config.yaml
model: "sound classifier"
activation: "gelu"
num_experts: 8
moe_every: 2
mixing: "mixup"
residual_init: "none"
warmup_steps: 500
Rows from expert 7 of block 9, named by matrix and row number. Rows with one number belong to one neuron. Each number is 128 + 32 x the weight over the matrix's rms, rounded and kept within 0 to 255. All counts start at 0.
# up: expert up (model.blocks.9.mlp.up, 8x128x256), inputs 0-127
# down: expert down (model.blocks.9.mlp.down, 8x256x128, transposed), outputs 0-127
up.51 [111 135 140 149 128 123 106 134 133 154 141  85 135 117 132 113 135 109  61 126 120 114 104 139 121 108 122 167 104 143 123 117 119 101 124 122 154 122  96 124 132 153 160 123 124 113 132 150 150 147 140 118 131 123 141 126 130 126 106 141 163 156 136 135 106 113  95 122 141 131 147 149 169 120 119 150 153 169 129 102 175  94 139  93 123 129 171 123 114 160 121 128 135 131 122 108 124  68 128 128 115 176 140 138 126 126 115 143 133 107  96 142 138 137 111 138 113 118 102 136 125 148 116 155  87 108 116 145]
down.51 [137 128 122 145 121 113 139 150  87 126 153 123 163 116 152 141 112  92  33 136 120 124 117 155 100 162 141 136 141 138 116 122 114 134 139 136 165  99 135 100 127 128 153 131 117 131 123 121 131 117 129 146 109 136 145 140 135 142 126 134 135 107 126 141  79 121 114 108 111 104 108 112 180 130 143 107 128 144 132 143 148 102 136 142 128 139 132 124 147 144 139 108 123 111 126  80 129  84 111 136 141 106 122 138 129 112 126 106 153 151 112 107 124 122 116 177 164 109 140 130 125 114 131 103 156 125 132 155]
up.52 [101 132 116 153 136 125 129 131 151 134 157  97 131 133 129 139 157 128  74 139 131 110 107 141 132 122 126 179 114 126 102 121 118 125 131 101 177 124 107 132 143 151 143 136 148 115 137 154 155 157 134 100 138 117 132 119 113 134 113 120 138 156 125 104 130 117 115 114 115 142 139 129 154 105 111 145 150 138 133 113 144  85 135  97 133 122 165 141 113 145 121 153 121 150 104 127 123  85 135 110 120 147 124 112 129 136  95 142 131 115 114 143 138 136 118 121 118 143 108 118 128 137 127 132 109 109 115 133]
down.52 [132 113 115 141 117 136 116 138 118 115 109 113 135 130 150 131 131 132  64 126 118 120 147 138 133 159 136 148 151 124 134 133 136 144 141 118 159 137 145 130 124 158 148 122 119 130 109 120 130 131 115 159 133 123 146 128 137 116 117 123 142  91 146 111  90 125 139 104 105 118  91 117 170 115 128 119 137 126 129 129 156  96 136 164 120 144 152 131 132 129 142 126 133 126 138 134 149  86 121 118 134 104 120 158 122 123 113 116 142 155 142 113 142 115 100 150 170 163 125 125 149 134 135  97 112 132 129 152]
up.53 [148 239 101 244  24 121  21 189  43   2 140 198 247 225 255 196 102 112 134 101   0  70 139 140 147 191 100 104 183 174 154 140 150  30  78 155 172 145 187  30  24 126  88 147   0 110 118  63 231  59  36 192  50 124 100 230 169 172 138 116  78  93 159 207  72 128  54 153  15  50  96  78 112 209  88 115 136 212  34 118 104 131   2 112 170  65 110 255  76 100 147 101 124 155   0  48 100 138 183  52  85  91 169 177 141  98 136 136 203 145 212 116 185 147  97 244 179 133 163 253 150 147 230  55 169 188 152 129]
down.53 [112 159 160 125 158 152 140 121 180 155 182 152 131 100  89 130 179 158 255 125 115 159 102  61 117 116 125 175 127 176 152  99 154 144 126 147 121 169 146 118 173 130 151 141 145 136 108 150 139 147 128  89 141 154 154 136  95  96 190  87 135 167 137 132 167 133 139 125 131 155 182 135   0 142 132 146 127  44  56 124   0 255 104 118 146 106 105 136 136  98 112 180 142 123 107 176 131 255 144 134 110 100 128 134 127 131 153 160 123 147 143 149 145 146  90 132  94 113 124 124 145 103 115 128 203 119 130 126]
up.54 [ 98  80 153 152 131 110 119 133 155 135 143  80 111 119 127 123 156 132  79 131 155  91  86 156 136 109 150 139  85 125  89 111 111 150 144 118 178 118 105 127 129 166 129 155 139 118 139 121 127 140 121 107 116  99 139 121  96 154 120 127 148 162 136 100 132 108 117 136 117 135 151 148 178  91 113 152 163 155 160 102 169 102 174  90 159 112 149 141 102 144 125 135 119 137 127 125 126  71 130 115 115 168 122 115 109 153  73 160 139 114  99 139 122 161 162 115 120 115  95 122 118 147 101 148 106  91  85 128]
down.54 [120  98 141 129 142 128 128 143 115 152 134 105 108 142 149 112 169 113  54 105 157 115 115 166 160 103 145 105 129 136 122 117 127 127 130 150 160 125 125 118 100 139 140 126 140 135 124 123 105 114 128  91 125 114 134 123 123 155 123 116 114 160 145 103 117 105 120 131 132 129 116 113 162 126 125 120 155 155 155 135 157 109 168 137 103 135 148 127 112 142 114 103 121 142 138 128 142  88 114 125  95 131 135 128 134 144 114 145 111 110 124 129  97 141 147 139 142 131 112  93 118 151 144 126  94 110 120 128]
up.55 [132 126 117 188 105 139 121 153  87 108 167 122 108 129 174 147 168 146 112 136  82  40 122 177 139 142 147 113 140  96 102 145 102  99 115 120 192  53 136 107 153 119  72 165 121 196 129 104 138 133  74 101  74 112 120 159 142 164 164  99  93 122 165 105  93 107  59 160  12  91 110  89 162 101 123 139 167 192 138 103 135  93 145  73 162  84 147 226 142 144 169 123 122 132 121  98 114  74 142 115  74 128 126 100  97 194  84 155 203 106 169 167 116 114   0 135 157 118  73 145 111  71 148 109 126 117  88 106]
down.55 [130 156 126 114 147 145 171 123 158 160 125 150 127  95 112 114 120 164 255 110  94 134 154  15 129  82 113 174 140 139  85 133 136 129 114 134 112 142 146 126 119 142  97 114 136 110 107  94 136 150 119 115 126 160 135 137  90 131 158 156 171 148 110 138 201 128 145 159 130 135 142 123   0 136 128 143 112  69  97 138  42 248  68 158 145 135 142 114 128  61 134 174 114 107 107 193 123 244 168 123 132 123 119 149 108 154 107 131 114 141 137 140 152 130 145 134 123 117 115 121 130 107 157 118 206 121 141 127]
up.56 [107 151 133 147 141 136 138 125 135 177 164  66 136 102 113 129 177 159  61 106 133  74 109 155 138 101 115 138  93 131 126 133  91 118 113 132 167  81  90 148 134 153 131 157 162 110 137 159 158 168 121  98 139 139 129 124 113 127 113 131 143 153 147  92 117 109  91 132 130 156 141 126 176 107 105 158 156 134 115 135 162 102 156 115 120 151 152 127 138 151 155 133 139 118 100 131 137  89 111 108 112 175 144 115 110 130 108 140 151 111  99 145 127 145 137 103 108 116 115  87 122 141 115 160 105 109 113 108]
down.56 [119 118 134 136 151 126  92 116  80 119 122 110 143 171 186 154 119 171  34 132 106 112 160 166 113 145 126  88 166 141 119  91 144 130 116 124 135 119 128 115 107 143 122 108 123 110 171  75 137 118  55 118  83 117 100 134 117 115 178 147 101 154 155 125 140 115 135 199 116 140 102 120 186 126 102 127 152 172 139 137 144 109 140 126 142  75 131 138 114 141  91  94 118 142 112  95 114  76 125 104  67  86 123 153 123 144 118 151 153 129 162 174 126  93 146 168 138 131  96 176 120  79 148 105 149 140 118 123]
up.57 [109  77 144 131 144 125  95 118 181 136 144  94  92 117 133 128 161 137 117 135 160 108 135 120 119 116 165 119  93 179 114 141 106 149 154 114 176  80 119 152  99 114 123 157 152 104 142 169 106 134 129 114 137 125 132 109 141 151 137 122 112 177 137  83 140 125 144 134 125 124 169 149 128 103  87 165 134 155 170 111 131 146 191 114 146 151 153 153 103 149 120 125 126 155 137 136 135 113 146 111  87 132 139 123 127 148  73 146 140 107 135 152 101 168 145 131 105 124  77 117 130 164  89 140 108 111 102 136]
down.57 [139 129 104 116 119 147 126 156  94 128  96 180 140 141 118 110 100 129 116 128  64 127 128  63 129 135 119 143 159  91 121 141 163 139 118 131 139 125 126 153 135 120 120 103 133  91 127 133 142 107 108 139 131 139 102 126 129 103 102 135 125 133  88 138 130 149 123 120 154 124  97 132 120 135 157 178 113  98 109 122 117 149  74 135 132 134 116 120 127 118 149 151  91 103 109  98 136 160 146 161 152 128  75 204 153  95 159  93 145 140 139 117 179  86 165 151 154 148 158 129 147 145 157 121 164 139 165 164]
up.58 [137  56 158 146 146 109 124 132 194 107 148  24  70 138 107  67 112  57 140  91 205 108 137 149 123 141 176  91   0  63 138 105  67 165 101 153  80  61 127 119 145 122 122 165 113 161 155 145  76  85 111 118  97 143 120  84  78 181 131 123 110 125 159 176 167  43 130  49 101 137 192 157 162 115 172 116 155 127 134 158 156 155 217 157 122 197 107 110 109 138  63  84 173 191 250 118 186 141 125 132 146 163  85  64  58 227 118 141 133 102 120  82  61 168 189  88 130 131  90  79 105 182  72 140 123 126  65  92]
down.58 [112 141 144 124 164 151 127 131 121 186 129 142 138 131  95  85 131 141  94 140 111 150 113 175 182  89  82 120 179 145 118 129 195  98  95 109  96 159  74 176 194 158  96 116 154 108  77  90 186 156 166  70 157 154 162 121 153  99 195 132 146 165 105 130  88 156 191 136 176 184  66 102 149 117 119  90  94 169 154 141 167  76 122 103 142 137 153 152 140 153  93 107 136 120 109 147 111  63  98 128  95  96  74 138  92 126  54 119  85  78 160 182 160  73  90  70  98  91 106 108  79 125 160 191  72 105 152 129]
up.59 [ 89  48 138 129 103 120 127 103 157 122 136 105  99 118 118 114 138 131 112 126 162 115 118 146  81  91 177 160 106 133 130  99 106 153 146  89 146  95  99 137 124 118 132 137 150 158 133 147  79 118 138 118 127  95 110 129 133 135 140 132 143 135 123 114 150 123 124 136 113 137 154 149 153  82 142 129 146 143 191  89 140 112 166  90 130 133 137 132 107 128 145 146 120 127 178 148 106 104 139 108 129 153 156 100 129 152 118 143 138 121 135 144 111 146 108 114  89 109 102  88 114  98  94 121 104 113 113  90]
down.59 [146 116 125 140 115 156 101 173 106 102  97 180 120 143 200 102 125 105  84 140 126 120 138 185 144 151 142  91 175 128 170 152 174 130 127 131 153 124 196 107  97 113 100 138 120 155  84 132 115  99 115 119  72 117 165  83 157 121 103 113 103 110 102 132  92 144 122  88  94  92 123 125 169  98 135 117 144 146 113 130 136 113 100 126 138 142 103 140 144 161 130  64 132 141 123  80 131  79 123  89 137 104 113 132 128 138 119 100 151 114 177 117 112 126 117 141 140 108 126 135 130 160 111  93 119 156 109 124]
up.60 [163 255 109 207  78 145  56 139  68  91 139 182 246 173 206 153  77 118 120  59  17 136 140 106 131 162  80 113 147 175 160 109 138  30  91 179 120 193 159  91  75 138 140  90  26  97 139 136 242 142 142 151 120 156 142 173 152  97 130 134 109 116 136 228  98 148 122 113 139  84 106 137 114 215 107 124 107 145  44 154 113 110  32 156 104 140 124 154 120 126 130 123 152 117   0  92 125 133 138 100 126 109 138 164 141  13 153 119 122 140 167 112 221 114 111 171 153 139 148 185 123 158 200 122 155 140 177 164]
down.60 [120 121 176  76 199 128 168  81 222 173 123 126  78 122  42 111 209 157 255 146 209 137 141  76 115  54 143 153 117 173 103 112 137 162 140  92 122 123 109 117 168 147 114 139 188 160 135 147 115 117 146  61 124 138 160  66 124 121 190 130 112 194 118  88 189 135 115 183 145 171 243 141   0  96 118 146 123  95 157 129  46 231 129 123 142 146 109 161  94 121 104 156  94 152 163 225 110 255 161 108  77 130 126  88 127 205  91 183 133  89 127 209  83 161 201  84  39  88 114  68 117  74  56 180 164 122  69 117]
up.61 [ 76 156 117 102 126 122  91  99 147 131  84 151 133 117  86  70 120 113 130 134 125 129 104 154 128  77 128 173 119 161 144 112 154 106 116 103 122 140 120 128 109 113 112 108 103 141  87 140 100 143 199 103 175 104 152 130 113 111 144 112 118 145  85 152 156 146 115  98 193 126 133 143 134 160 142  93 144 114 173  94 157 101 119  87 121 140 126 113 145 120  92 128 163  51 120 186 105 104 139 135 164 127 100 154 159 135 137 124 120  95 123 123 174 128 144 124  72 101 103 107 120 153 117 124  91  60 127 168]
down.61 [111  95 173 148 114 124 122 176 129 119 134  91 127 156 175 172 164 140  76 129 152 161 122 175 117 115 156 150  92 121  98 127 113 138 144 105 171 148  93 120 116 213 128 115 204 114 160  95 115 131 110 117  98 111  88 105 109 169 102 109 176 125 150 104  70  81 121 169  90 131 147 110 176 106 102 134 130 196 167 135 192  99 182 139 145 106 153 142  97 199 136  55 140 144 153  81 118  75 113  72  81 209 174  82  81 157  86 189 112 142 119 136  91 165  88 135 156 118  85 117 134 160 126 107  81 119  99 102]
up.62 [ 92  63 151 136 133 133 115 133 139 145 146  59 118 136 125 145 160 126  74 146 130  85  90 126 120  99 142 167  86 139 112 124 124 153 148 100 160 111  94 131 122 180 152 147 183 127 147 125 131 139 118 125 117 118 122 118 101 141 111 133 155 142 148  69 134 110  97 133 110 155 150 137 155  72 119 164 143 151 152 103 154 100 175 120 148 118 165 129 106 133 119 127 130 141 156 126 135  73 136 132  92 155 143 122 113 165  91 148 124 109 107 133 103 145 144 107 117 117  82 115 118 129 114 151  94 121  97 128]
down.62 [124 120 135 143 132 129 125 135 127 122 109 112 116 128 153 144 142 105  61 138 149 119 144 152 108 154 164 125 146 133 153 122  93 148 142  96 146 106 129 123 111 151 141 145 129 120 149 120 113 126 103 135 124 115 113 119 129 140 121 130 128 121 164  92 141 126 140 105 121 128 123 115 139 101  95 106 141 165 129 125 125 115 142 163 116 118 125 133 141 129 149 115 124 138 145 114 132  95 125  96  94 113 122 124 106 150 131 125 136 115 126 115 118 134 128 124 146 110 127 115 108 141 120 119 141 106  93 144]
up.63 [171 235 141 248  94 160  48 176  60  84 206 158 153 173 245 179 162 131 105  69  43 122 149 104 188 176  49  66 148 172 145 143  94   0  45 179 203 124 190  95  99 115  74 125  51  95 145 133 255 117  44 142  45 162 114 218 155 206  77  81  84 113 210 168 128 110 101 158  32  94 117  62 113 168  61 157 111 199  48 172  96 120  87 110 122  70 157 190  57 131 155  96 175 172   0  31 176 101 146  70 110 107 207 126 116 158 119 146 168  89 194 117 114 132  98 198 205 142  73 213 143 133 218  79 147 156 148 109]
down.63 [135 137 166  74 167 135 168 131 218 173 142 143 121 114  53  98 199 166 255 111 141 164 114   0 130  65 118 167 106 159 110 144 145 116 115 124  98 144 115 136 163 159  94 110 160 149 152 105 145 156 152  86 155 160 143 128  70 128 199 125 125 182 149 123 187 118 161 166 146 169 176 132  10 116 150 124  96  97 117 140  31 247  92 131 139 152 126 134 114 113 145 122 144  91 136 177 126 208 125 145  93 114 116 132 109 154 125 174  78 116 145 184 143 141 158 114 110 102 118  84 108  91 114 156 150 156 115 141]
up.64 [125 154 119 148 147 113 142  97 142 158 163  72 131 146 103 132 144 126  71 111 125 110 125 130 133 108 117 166  95 126 122 115 117 120 117 129 153 140  91 136 140 157 170 143 133 113 133 143 191 152 138 105 141 129 135 144 112 134 134 124 151 154 136 121 107 119 109 115 128 137 138 127 162 109 121 139 147 136 103 137 165 110 143 125 132 131 171 124 114 154 135 135 145 124  95 151 130  95 119 125 125 152 143 100 118 125 123 150 139 121  90 130 138 135 129 111 116 139 118 123 132 119 116 142 121 118 122 119]
down.64 [127  97 125 135 120 132 111 137  91 134 114 124 125 108 132 146 127 129  63 153 117 110 151 154 149 182 149 137 147 145 126 152 118 126 134 145 154  93 121 119 105 117 163 134 120  87 114 125 146 124 106 149 120 112 128 148 147 143 116 135 141 125 134 114 103 117 119 111  95 133  89 118 169 132 128 131 155 133 125 135 155 101 123 149 118 129 131 126 168 126 140 148  95 109 124 111 142  71 140 118 129 122 102 152 142 117 129 121 144 156 120 100 140 112 150 176 148 117 125 136 157 158 142 110 106 134 126 173]
up.65 [107   3 143 104  91 110 106 125 145  95 120 127 111 100 115 115 134 112 122 160 168 122 114 131  91 128 162 147 128 118 142 116 108 153 156  87 144  99 119 119 114 140 125 121 163 121 121 161  55 113 150 128 129 111 125 118 136 153 113 147 127 137 116  75 126 133 133 124 110 124 141 169 119 110 161 141 142 148 190 108 126 150 158  97 122 145 144 126 124 139 146 115 102 137 188 137 103 101 158 122 114 147 159 126 141 134 117 124 132 129 126 117 111 158 133 142  95 127 116  99 134 138  68 123 113 125 120 102]
down.65 [154 136 155 145 114 145  88 158 136  76 119 169 121 128 151  95 140  88 118 121 135 133 176 192 113 142 155  57 149 123 120 177  83 115 129 143 166 138 168  68  64  90  69 141 112 153  96 136 109  87 136 115 111 123 163 126 141 117  98 128  97 113 145 139  88 158 130  93 131  90 135 144 172 129 117 126 145 180 126 141 180 118 119  68 156 143 100 143 125 153 120  48 119 148 122 131 132 119 133  77 148 106 125 105 117 136 107  99 124  81 166 120 115 149 140 138 142 136 136  81 126 196 108  92 102 162 147 137]
up.66 [ 95 145 121 115 124 136  96 137 134 150 104 153 128  79 109 106 135 124 117 143 123 114 122 156 113  87 137 164 128 147 123 116 181 112 121 118 139 149 117 149 111 123 142 107 112 102 119 132 104 137 158 102 143 110 147 134 118 108 111 129 118 160 108 112 120 154 123  98 156 132 129 138 136 151 143 128 150 130 166  83 126 115 116 111 137 165 120 119 111 144 109 132 137  96 126 164 111 127 124 111 152 135 116 150 126 128 133 141 130 101 117 122 146 124 133 135  83 113 110 100 128 155 112 139  99  90 122 141]
down.66 [154 116 122 138 108 134 138 157  99 128 118 119 118 141 165 132 156 119  79 120 124 120 120 127 122 156 153 108 137 141 119 143 156 146 134 163 136 114 147 121 138 159 124 126 140 135 124 104 145 141 120 132 130 110 142 119 129 126 103 126 135 110 136 114 104 135 141 127  97 132 108 134 129 128 104 116 124 162 121 126 164  90 142 118 111 114 123 110 113 128 144 116 130 139 136 101 118  94 115 130 121 111 150 143 126 163 139 129 114 104 148  95 108 128 129 126 146 131 102 130 142 163 126 133 144 138 139 138]
up.67 [ 94  75 115  50 115 132 144 116 105 133  73 171 105  70  74 100  98 155 154 190 144 147 133 121 119  81 142 182 172 117 124 161 179 188 246  56  81 138 123 153  99 128 109 123 171 138 117 119   0 114 121 134 183  97 131 101 149  82 129 158 161 125   0  60 140 170 152 161 167 136  88  98 116 118 168  78 129  66 199  28 120 157  91 131 139 152 120  84 143  96 138 150  53  59 203 186  74 153 101 161 160 120 119 215 145 105 166 112 110 142 133 107 177 100 149 128  93  97 171  95 125 102 109 120 125 159 150 152]
down.67 [115 135 165 213 130  96  72 111 167 159 143  43 133 133 158  48 144  97 120 113 121 129  91 252 143 114 138 120  15 170 110  39  49 106 136 116 209 105  65  84 121 147  97 155 110 130 147 168 112 139 183  57  93 135 154 125 149 129 139 178 148 168 158 122 112  94 135  87 130 124 172 131 181 123 120 142 164 215 153 123 201  71 170  83 142  98 109 155 122 213  99  39 137 169 113 103 116  48 180  90 116 228 159  37  76 137  63 156 134  74 116 185 107 163 100 104  99 102  72  95  72 175  99 172  65  31  94 102]
up.68 [ 75 144 104  65 129 125 119 104 132 169  69 164 139 103  58  82 115 140 151 150 113 140 121 134 120  63 103 176 163 156 125 130 185 119 149 109 102 168 124 141 116 127 117  85 114 142  81 111  75 138 180 114 186 110 145 110 133  77 145 139 128 137  60 111 163 168 145 126 198 126  97  82 116 160 150  67 114  89 176  71 117 131  90 109 122 143 105  72 140  90  82 114 126  25 129 202  82 144  94 164 165 107  77 182 151  93 174 115  96 134 139 112 191  78 143 137 104  89 118  78  84 127 131 122 129  95 153 165]
down.68 [ 91 113 176 154 109 125 111 121 184 152 153   9  82 127 147 114 146 128 104 133 176 125  72 218  84 102 138 169  28 148 115  48  48 129 138 114 197 132  47 103 165 219 119 136 175 119 159 146 118 111 186  96  87 122 103 100 131 137 123 154 187 197 143 116  87  40 126 128  85 143 153 134 159  83  78 142 159 181 178 139 189  76 177 140 112  83 137 160 119 205 131  76 122 158 155 131 104  75 135  84  90 232 229   9  67 147  40 192 122  97  92 162  83 160 103  93  72 100  73  94  88 158  82 176  57  57  80  95]
up.69 [ 99  34 109  87 114 111 142 103 139 117 102 139 106  88  99 111 126 122 137 168 148 128 116 118 108 116 157 172 138 116 128 146 148 172 190  75  96 127 114 156 123 135 129 135 158 139 115 147  38 109 131 128 126  84 135 109 127 129 143 145 144 125  54 106 121 139 138 144 131 159 129 126 128 110 154  97 130 103 190  52 132 156 136 129 133 128 122 124 128 122 126 148 103 118 192 160  80 132 146 136 127 136 139 131 150 149 148 143 129 152 138 112 156 144 150  99  98  93 134  98 117 112  94 121 126 116 119 122]
down.69 [135 130 150 161 128 113  62 163 153 134 106  99 135 114 176  74 137 104 115 137 116 140 109 229 135 127 155  74 130 127 149 100  87 101 108 120 232 109 145  76 151 161  82 133 154 139 111 151 133 116 162  85  90 137 138 103 153 131  97 174 133 165 128 123 118 135 119 106 109 122 139 143 179 122 122 103 158 167 135 123 186  96 137  81 152 127  99 142 138 193 139  55 118 150 152  91 142  72 136  61 117 183 144  97  91 131  98 142 123  67 151 144  98 160  86 125 108 103  92  90 139 161 125 115  51 101  96  96]
up.70 [112 195 109 124 112 133  96  88 123 124 106 148 144 122  97 111  98 115 119  71  88 124 122 142 123 109 103 168 128 139 153  95 125  72 116 135 131 151 114 115  86 113 159 108  88 118 118 140 169 141 174 121 183 129 147 156 152 108 155 134 124 140 112 174 145 138  95 103 172 101 138 137 135 195 125  96 146 133 127 135 140  96 101  94 100 115 132 122 148 160 121 105 156  79  57 161 111 122 164 137 143 109 136 157 159  75 143 106 121 107 118 130 186 112 122 141 124 154 122 128 141 127 153 137 115  88 144 157]
down.70 [106 121 108  90 173 135 130 108 169 142 134 138 112  90 107 141 180 119 178 169 184 129 147 135 142  90 134 122 137 181  53 108 161 144 152  72 149 150 130 125 158 161 111 125 188 134 106 134 108 122 138 104  93 125 150 103 113 121 179 112  88 178 107  89 147 141 140 145 107 166 164 139 117  95 114 155 117 139 172 102 141 166 139  88 150 117 131 134 111 128 130 122 100 121 162 116 120 130 127  80  80 123 166 121 110 171 106 143 125 125 124 191  94 170 130  98  92 133 124 109 108 121  77 127 127 121 112 124]
up.71 [124 125 135 133 145 118 136  81 182 168 143  54 124 121  92  89 118 132 100 107 161 104 104 158 136 124 132 116  43 105 138 163 115 145 106 149  79 108  93 160 139 124 165 188 104 145 149 136 123 127 128  98 122 146 112 121 100 142 117 101 138 140 130 142 157  92 100  91 136 165 148 150 182 132 136 111 166  89 111 135 170 111 178 157 112 149 141  98 139 140 129 109 171 156 179 148 146 125 132 166 138 140 108 108 105 147 137 140 120 126  73 133 103 132 175  87 120 107 129 101 127 137  97 179 122  92  81 121]
down.71 [130 161 129 128 156 156 134 152  90 144 126 131 125 115 162 126 106 168 108 126 104 139 130 165 165  97 121 130 154 142 104 127 189 115 105 132 131 116 110 133 169 153  88 128 131 112 126  83 141 149 115  98 115 134 178 129 146 146 190 127 131 163 133 144 103 167 133 159 161 168  79 113 179 103 115 140 154 166 145 128 164 130 127 137 129 110 131 154 118 133  89 130  95 162 130 126  99  56 124 143 111  83 113 145  98 134 108 135 128 100 158 175 121 113 111 122 127  93 114 153 110  95 152 155 103 115 109 108]
up.72 [ 96  52 121 108  89 123 110  80 151  92 126 106 105  97 108 104 138 133 120 144 158 109 108 151  98 107 161 174 121 126 155  82  99 167 131  73 116 120  95 123 119 140 123 145 159 136 118 157  88 146 169 146 125 113  99 132 136 144 124 151 137 154  98 107 150 115 128 137 109 134 153 154 137 104 158 114 148 144 197  95 133 118 169  82 143 141 132 126 130 142 155 135 119 110 187 135 104  98 159 131 118 144 138 121 145 152 108 138 134 125 134 130 126 131 108 110  83 114 121 116 114 116  79 119  89 108 115 106]
down.72 [151 106 106 155  93 147  84 172 138  94 102 160 149 156 196 109 145  96  99 156 114 115 153 197 155 193 130  42 152 133 161 143 120 123 120 139 178 122 181  91  99 105  85 132 128 151  97 111 119 121 114 111  65  92 154 114 164 124  90  91  77 116 153 143 105 148 134 116 114  72 122 146 185 124  95  81 155 181 120 142 161 118 121  84 132 141  92 140 143 173 118  56 101 158 139  86 123  94 125  81 139 111 134 131 125 123 119 107 152  67 166 151  89 136 105 140 141 141 117 126 143 178 103  79  88 155 117 127]
up.73 [152 224 120 235  57 149  61 173  32  56 177 164 163 162 237 184 159 124 129 113  25 109 137 120 170 176  82 104 178 146 121 170 112  30  79 146 199 135 182  79  77 127  87 118  38 107 115 107 217 104  51 153  51 124 114 212 165 164 106 104  71  98 183 165 121 116  81 157  38  80 107  79 118 185  80 133 120 219  42 136  96 115  53  91 156  69 136 214  84 112 149 112 133 159   0  80 116 124 159  76  95 105 164 161 137 145 136 128 181 110 210 129 145 146 112 196 181 129 124 218 145 128 224  74 164 155 145 128]
down.73 [127 152 170 102 159 150 191 111 185 140 123 130 126  91  75 126 174 159 255 110 128 157 133  48 137  92 115 163 134 145 111 112 156 121 112 125 135 153 148 137 178 148 129 100 149 148 109 151 129 178 154  65 146 135 129 121  80 113 186 130 112 199 128 120 184 133 140 166 138 186 193 122   0 121 114 132  83  84  78 132   1 255  80 133 140 149 138 137 137 116 116 155 148 101 110 190 143 234 151 122 120 122 125 121 127 160 104 169 132 109 140 182 121 154 132  99  92 108 116 101 103  90 115 146 155 124 129 130]
up.74 [107  33 153 130 124 115 144 107 208 126 128  82  75 129  97 134 147  94 131 120 180 114 145 161  89 102 189 129  77 139 109 131  70 176 148 101 113 102  92 164 123 114 130 151 159 160 144 156  72 121 141 133 145 107 124 105 102 172 141 136 135 143 121  88 136  88 115 103 136 140 196 168 150  80 119 158 148 120 159 123 133 154 194 139 138 218 141 141 108 137 122 130 121 158 193 168 139 129 159 115 105 149 120  76 144 167  96 131 126 115 107 121  73 194 155  66 105 113 108  79 118 161  62 150 116 123  84 110]
down.74 [153 159 123 128 134 140 110 133 104 154 100 150 148 133 118  98 105 181 123 153  61 103 116 171 145  80 113 128 189 147 121 164 176  93 118 136 111 138 110 167 120 139 142 136 107 122 164 133 159 104 113  87 127 127 127 139 113  60 111 146 140 150 112 152 124 170 126 122 131 180  69 120 163 132 151 156 122  70 132 113 149 116 113 157 120 139 118 149 106 139 156 147 121 149 115 102 118 120  83 154 119  90  67 169 105  97  98 121 150 150 169 138 158 100 148 135 145 127 148 173 147 148 155 152 138 143 155 134]
up.75 [121   0 126  35 102 154 147 170  97  96  72 165  69  74  96 118 127 145 148 213 158 142 145 115 142 101 184 143 174 125 101 152 166 227 255  52 104 139 141 121  93 116 106 125 192 104 108 115   0  85  78 184 142  92 123  75 152 124 107 163 140 120  44  41 141 152 144 189 133 144  80 118  97  69 172 115 126 109 212  40 117 165 135 133 130 149 109 110 128  82 168 138  14  97 235 137  85 150 157 131 125 103 141 186 149 165 136 101 125 132 146 101 131 130 191 143 104 117 165 132 137 136 110  92 119 184 153 143]
down.75 [139 188 157 214 108  57  61  91 144 143 167  35 150 114 146  61  89  98 102  94 103 139  75 255 100 129 104  98  55 148 115  72  66  61  93 157 228 139  50  85 129 118 105 129  77 121 165 175 159 172 208  39 138 128 135 123 149 136 122 164 156 174 173 173  99  84 146  65 122 133 166 142 208 154 107 156 122 224 115 149 200  61 114  53 116 113 109 142 148 234 120  49 141 144  95  90 138  69 148 104 133 222 143  44  81 110 105 111 148  65 100 168 128 157  68  96 106 119  88  82  71 179 121 190  44  66 103 125]
up.76 [ 98 123 138 111 144 147 126 134 139 151 130 103 118 124 128 132 146 124  94 131 131 123 113 134 116  97 129 146 131 138  99 157 161 135 136 113 174 124 123 141 144 155 140 137 150 135 115 126 143 144 154  95 147 107 147 121 124 107 107 129 154 139 119 114 131 141 100 136 151 138 162 138 130 101  81 191 118 124 149 112 136 104 124  95 122 137 143 132 107 123 114 146 101 112 112 152 104 109 131 140 125 130 137 139 128 116 110 137 134  85 114 143 152 134 129 108 117 127 130 112 133 139 114 146 104 106 132 152]
down.76 [144 119 107 101 146 122 149 144 123 145 149 135 135 120 128 134 144 129 147 111 137 137 106 131 135 109 110 126 108 120  97 125 137 128 119 143 135 151 157 147 133 115 145 110 138 120 142  95 128 144 117 127 116 148 134 108 110 146 124  95 118 144 119 122 177 116 148 148 130 142 126 113 117 134 128 139 118 126 113 145 114 127 140 159 123 133 137 119 136 118 116  94 152 120 118 135 134 145 131 128 135 123  93 126 104 139 137 127  94 134 119 132 137 126 171 110 139 130 123 132 104 135 139 155 151  96 149 143]
up.77 [125 117 151 132 152 125 138  91 134 164 152  73 130 101  93 110 164 157  65 114 144 100 118 140 118 112 122 105 105 118 122 132 115 127 123 135 149  98 103 157 149 158 149 143 171 122 158 156 137 156 139  90 138 142 135 129  82 120 111 124 152 149 124 108 125 127  94 134 126 180 145 138 173 114 125 145 179  98 119 149 167 115 146 143 127 132 163 122 125 155 169 142 149 132 106 126 156  90  88 137 125 163 125 105  99 129 116 140 136 113  88 142 104 143 141 118 109 138 108 108 128 119 108 156 110  97 130 127]
down.77 [154 106 132 143 126 135  86 115  81 111 132 143 126 136 184 130 102 168 104 117 121 102 147 165 143 159 152  87 174 139 148 121 135 117 124 120 143 102 180 113  85 111  95 128  91 124 129  97 119 131  81 146 110 133 100 148 150 193 156 104  71 110 151 132 109 122 107 168  99  98  96 105 185 146 119 103 156 169 128 137 130 117 137 124 109 104 129 143 123 125 127 107 123 132 133  65 137  93 124 136 110  84 141 160 131 141 117 117 141 118 168 141  97 106 137 169 174 130  99 194 123 129 137  64 138 115 137 113]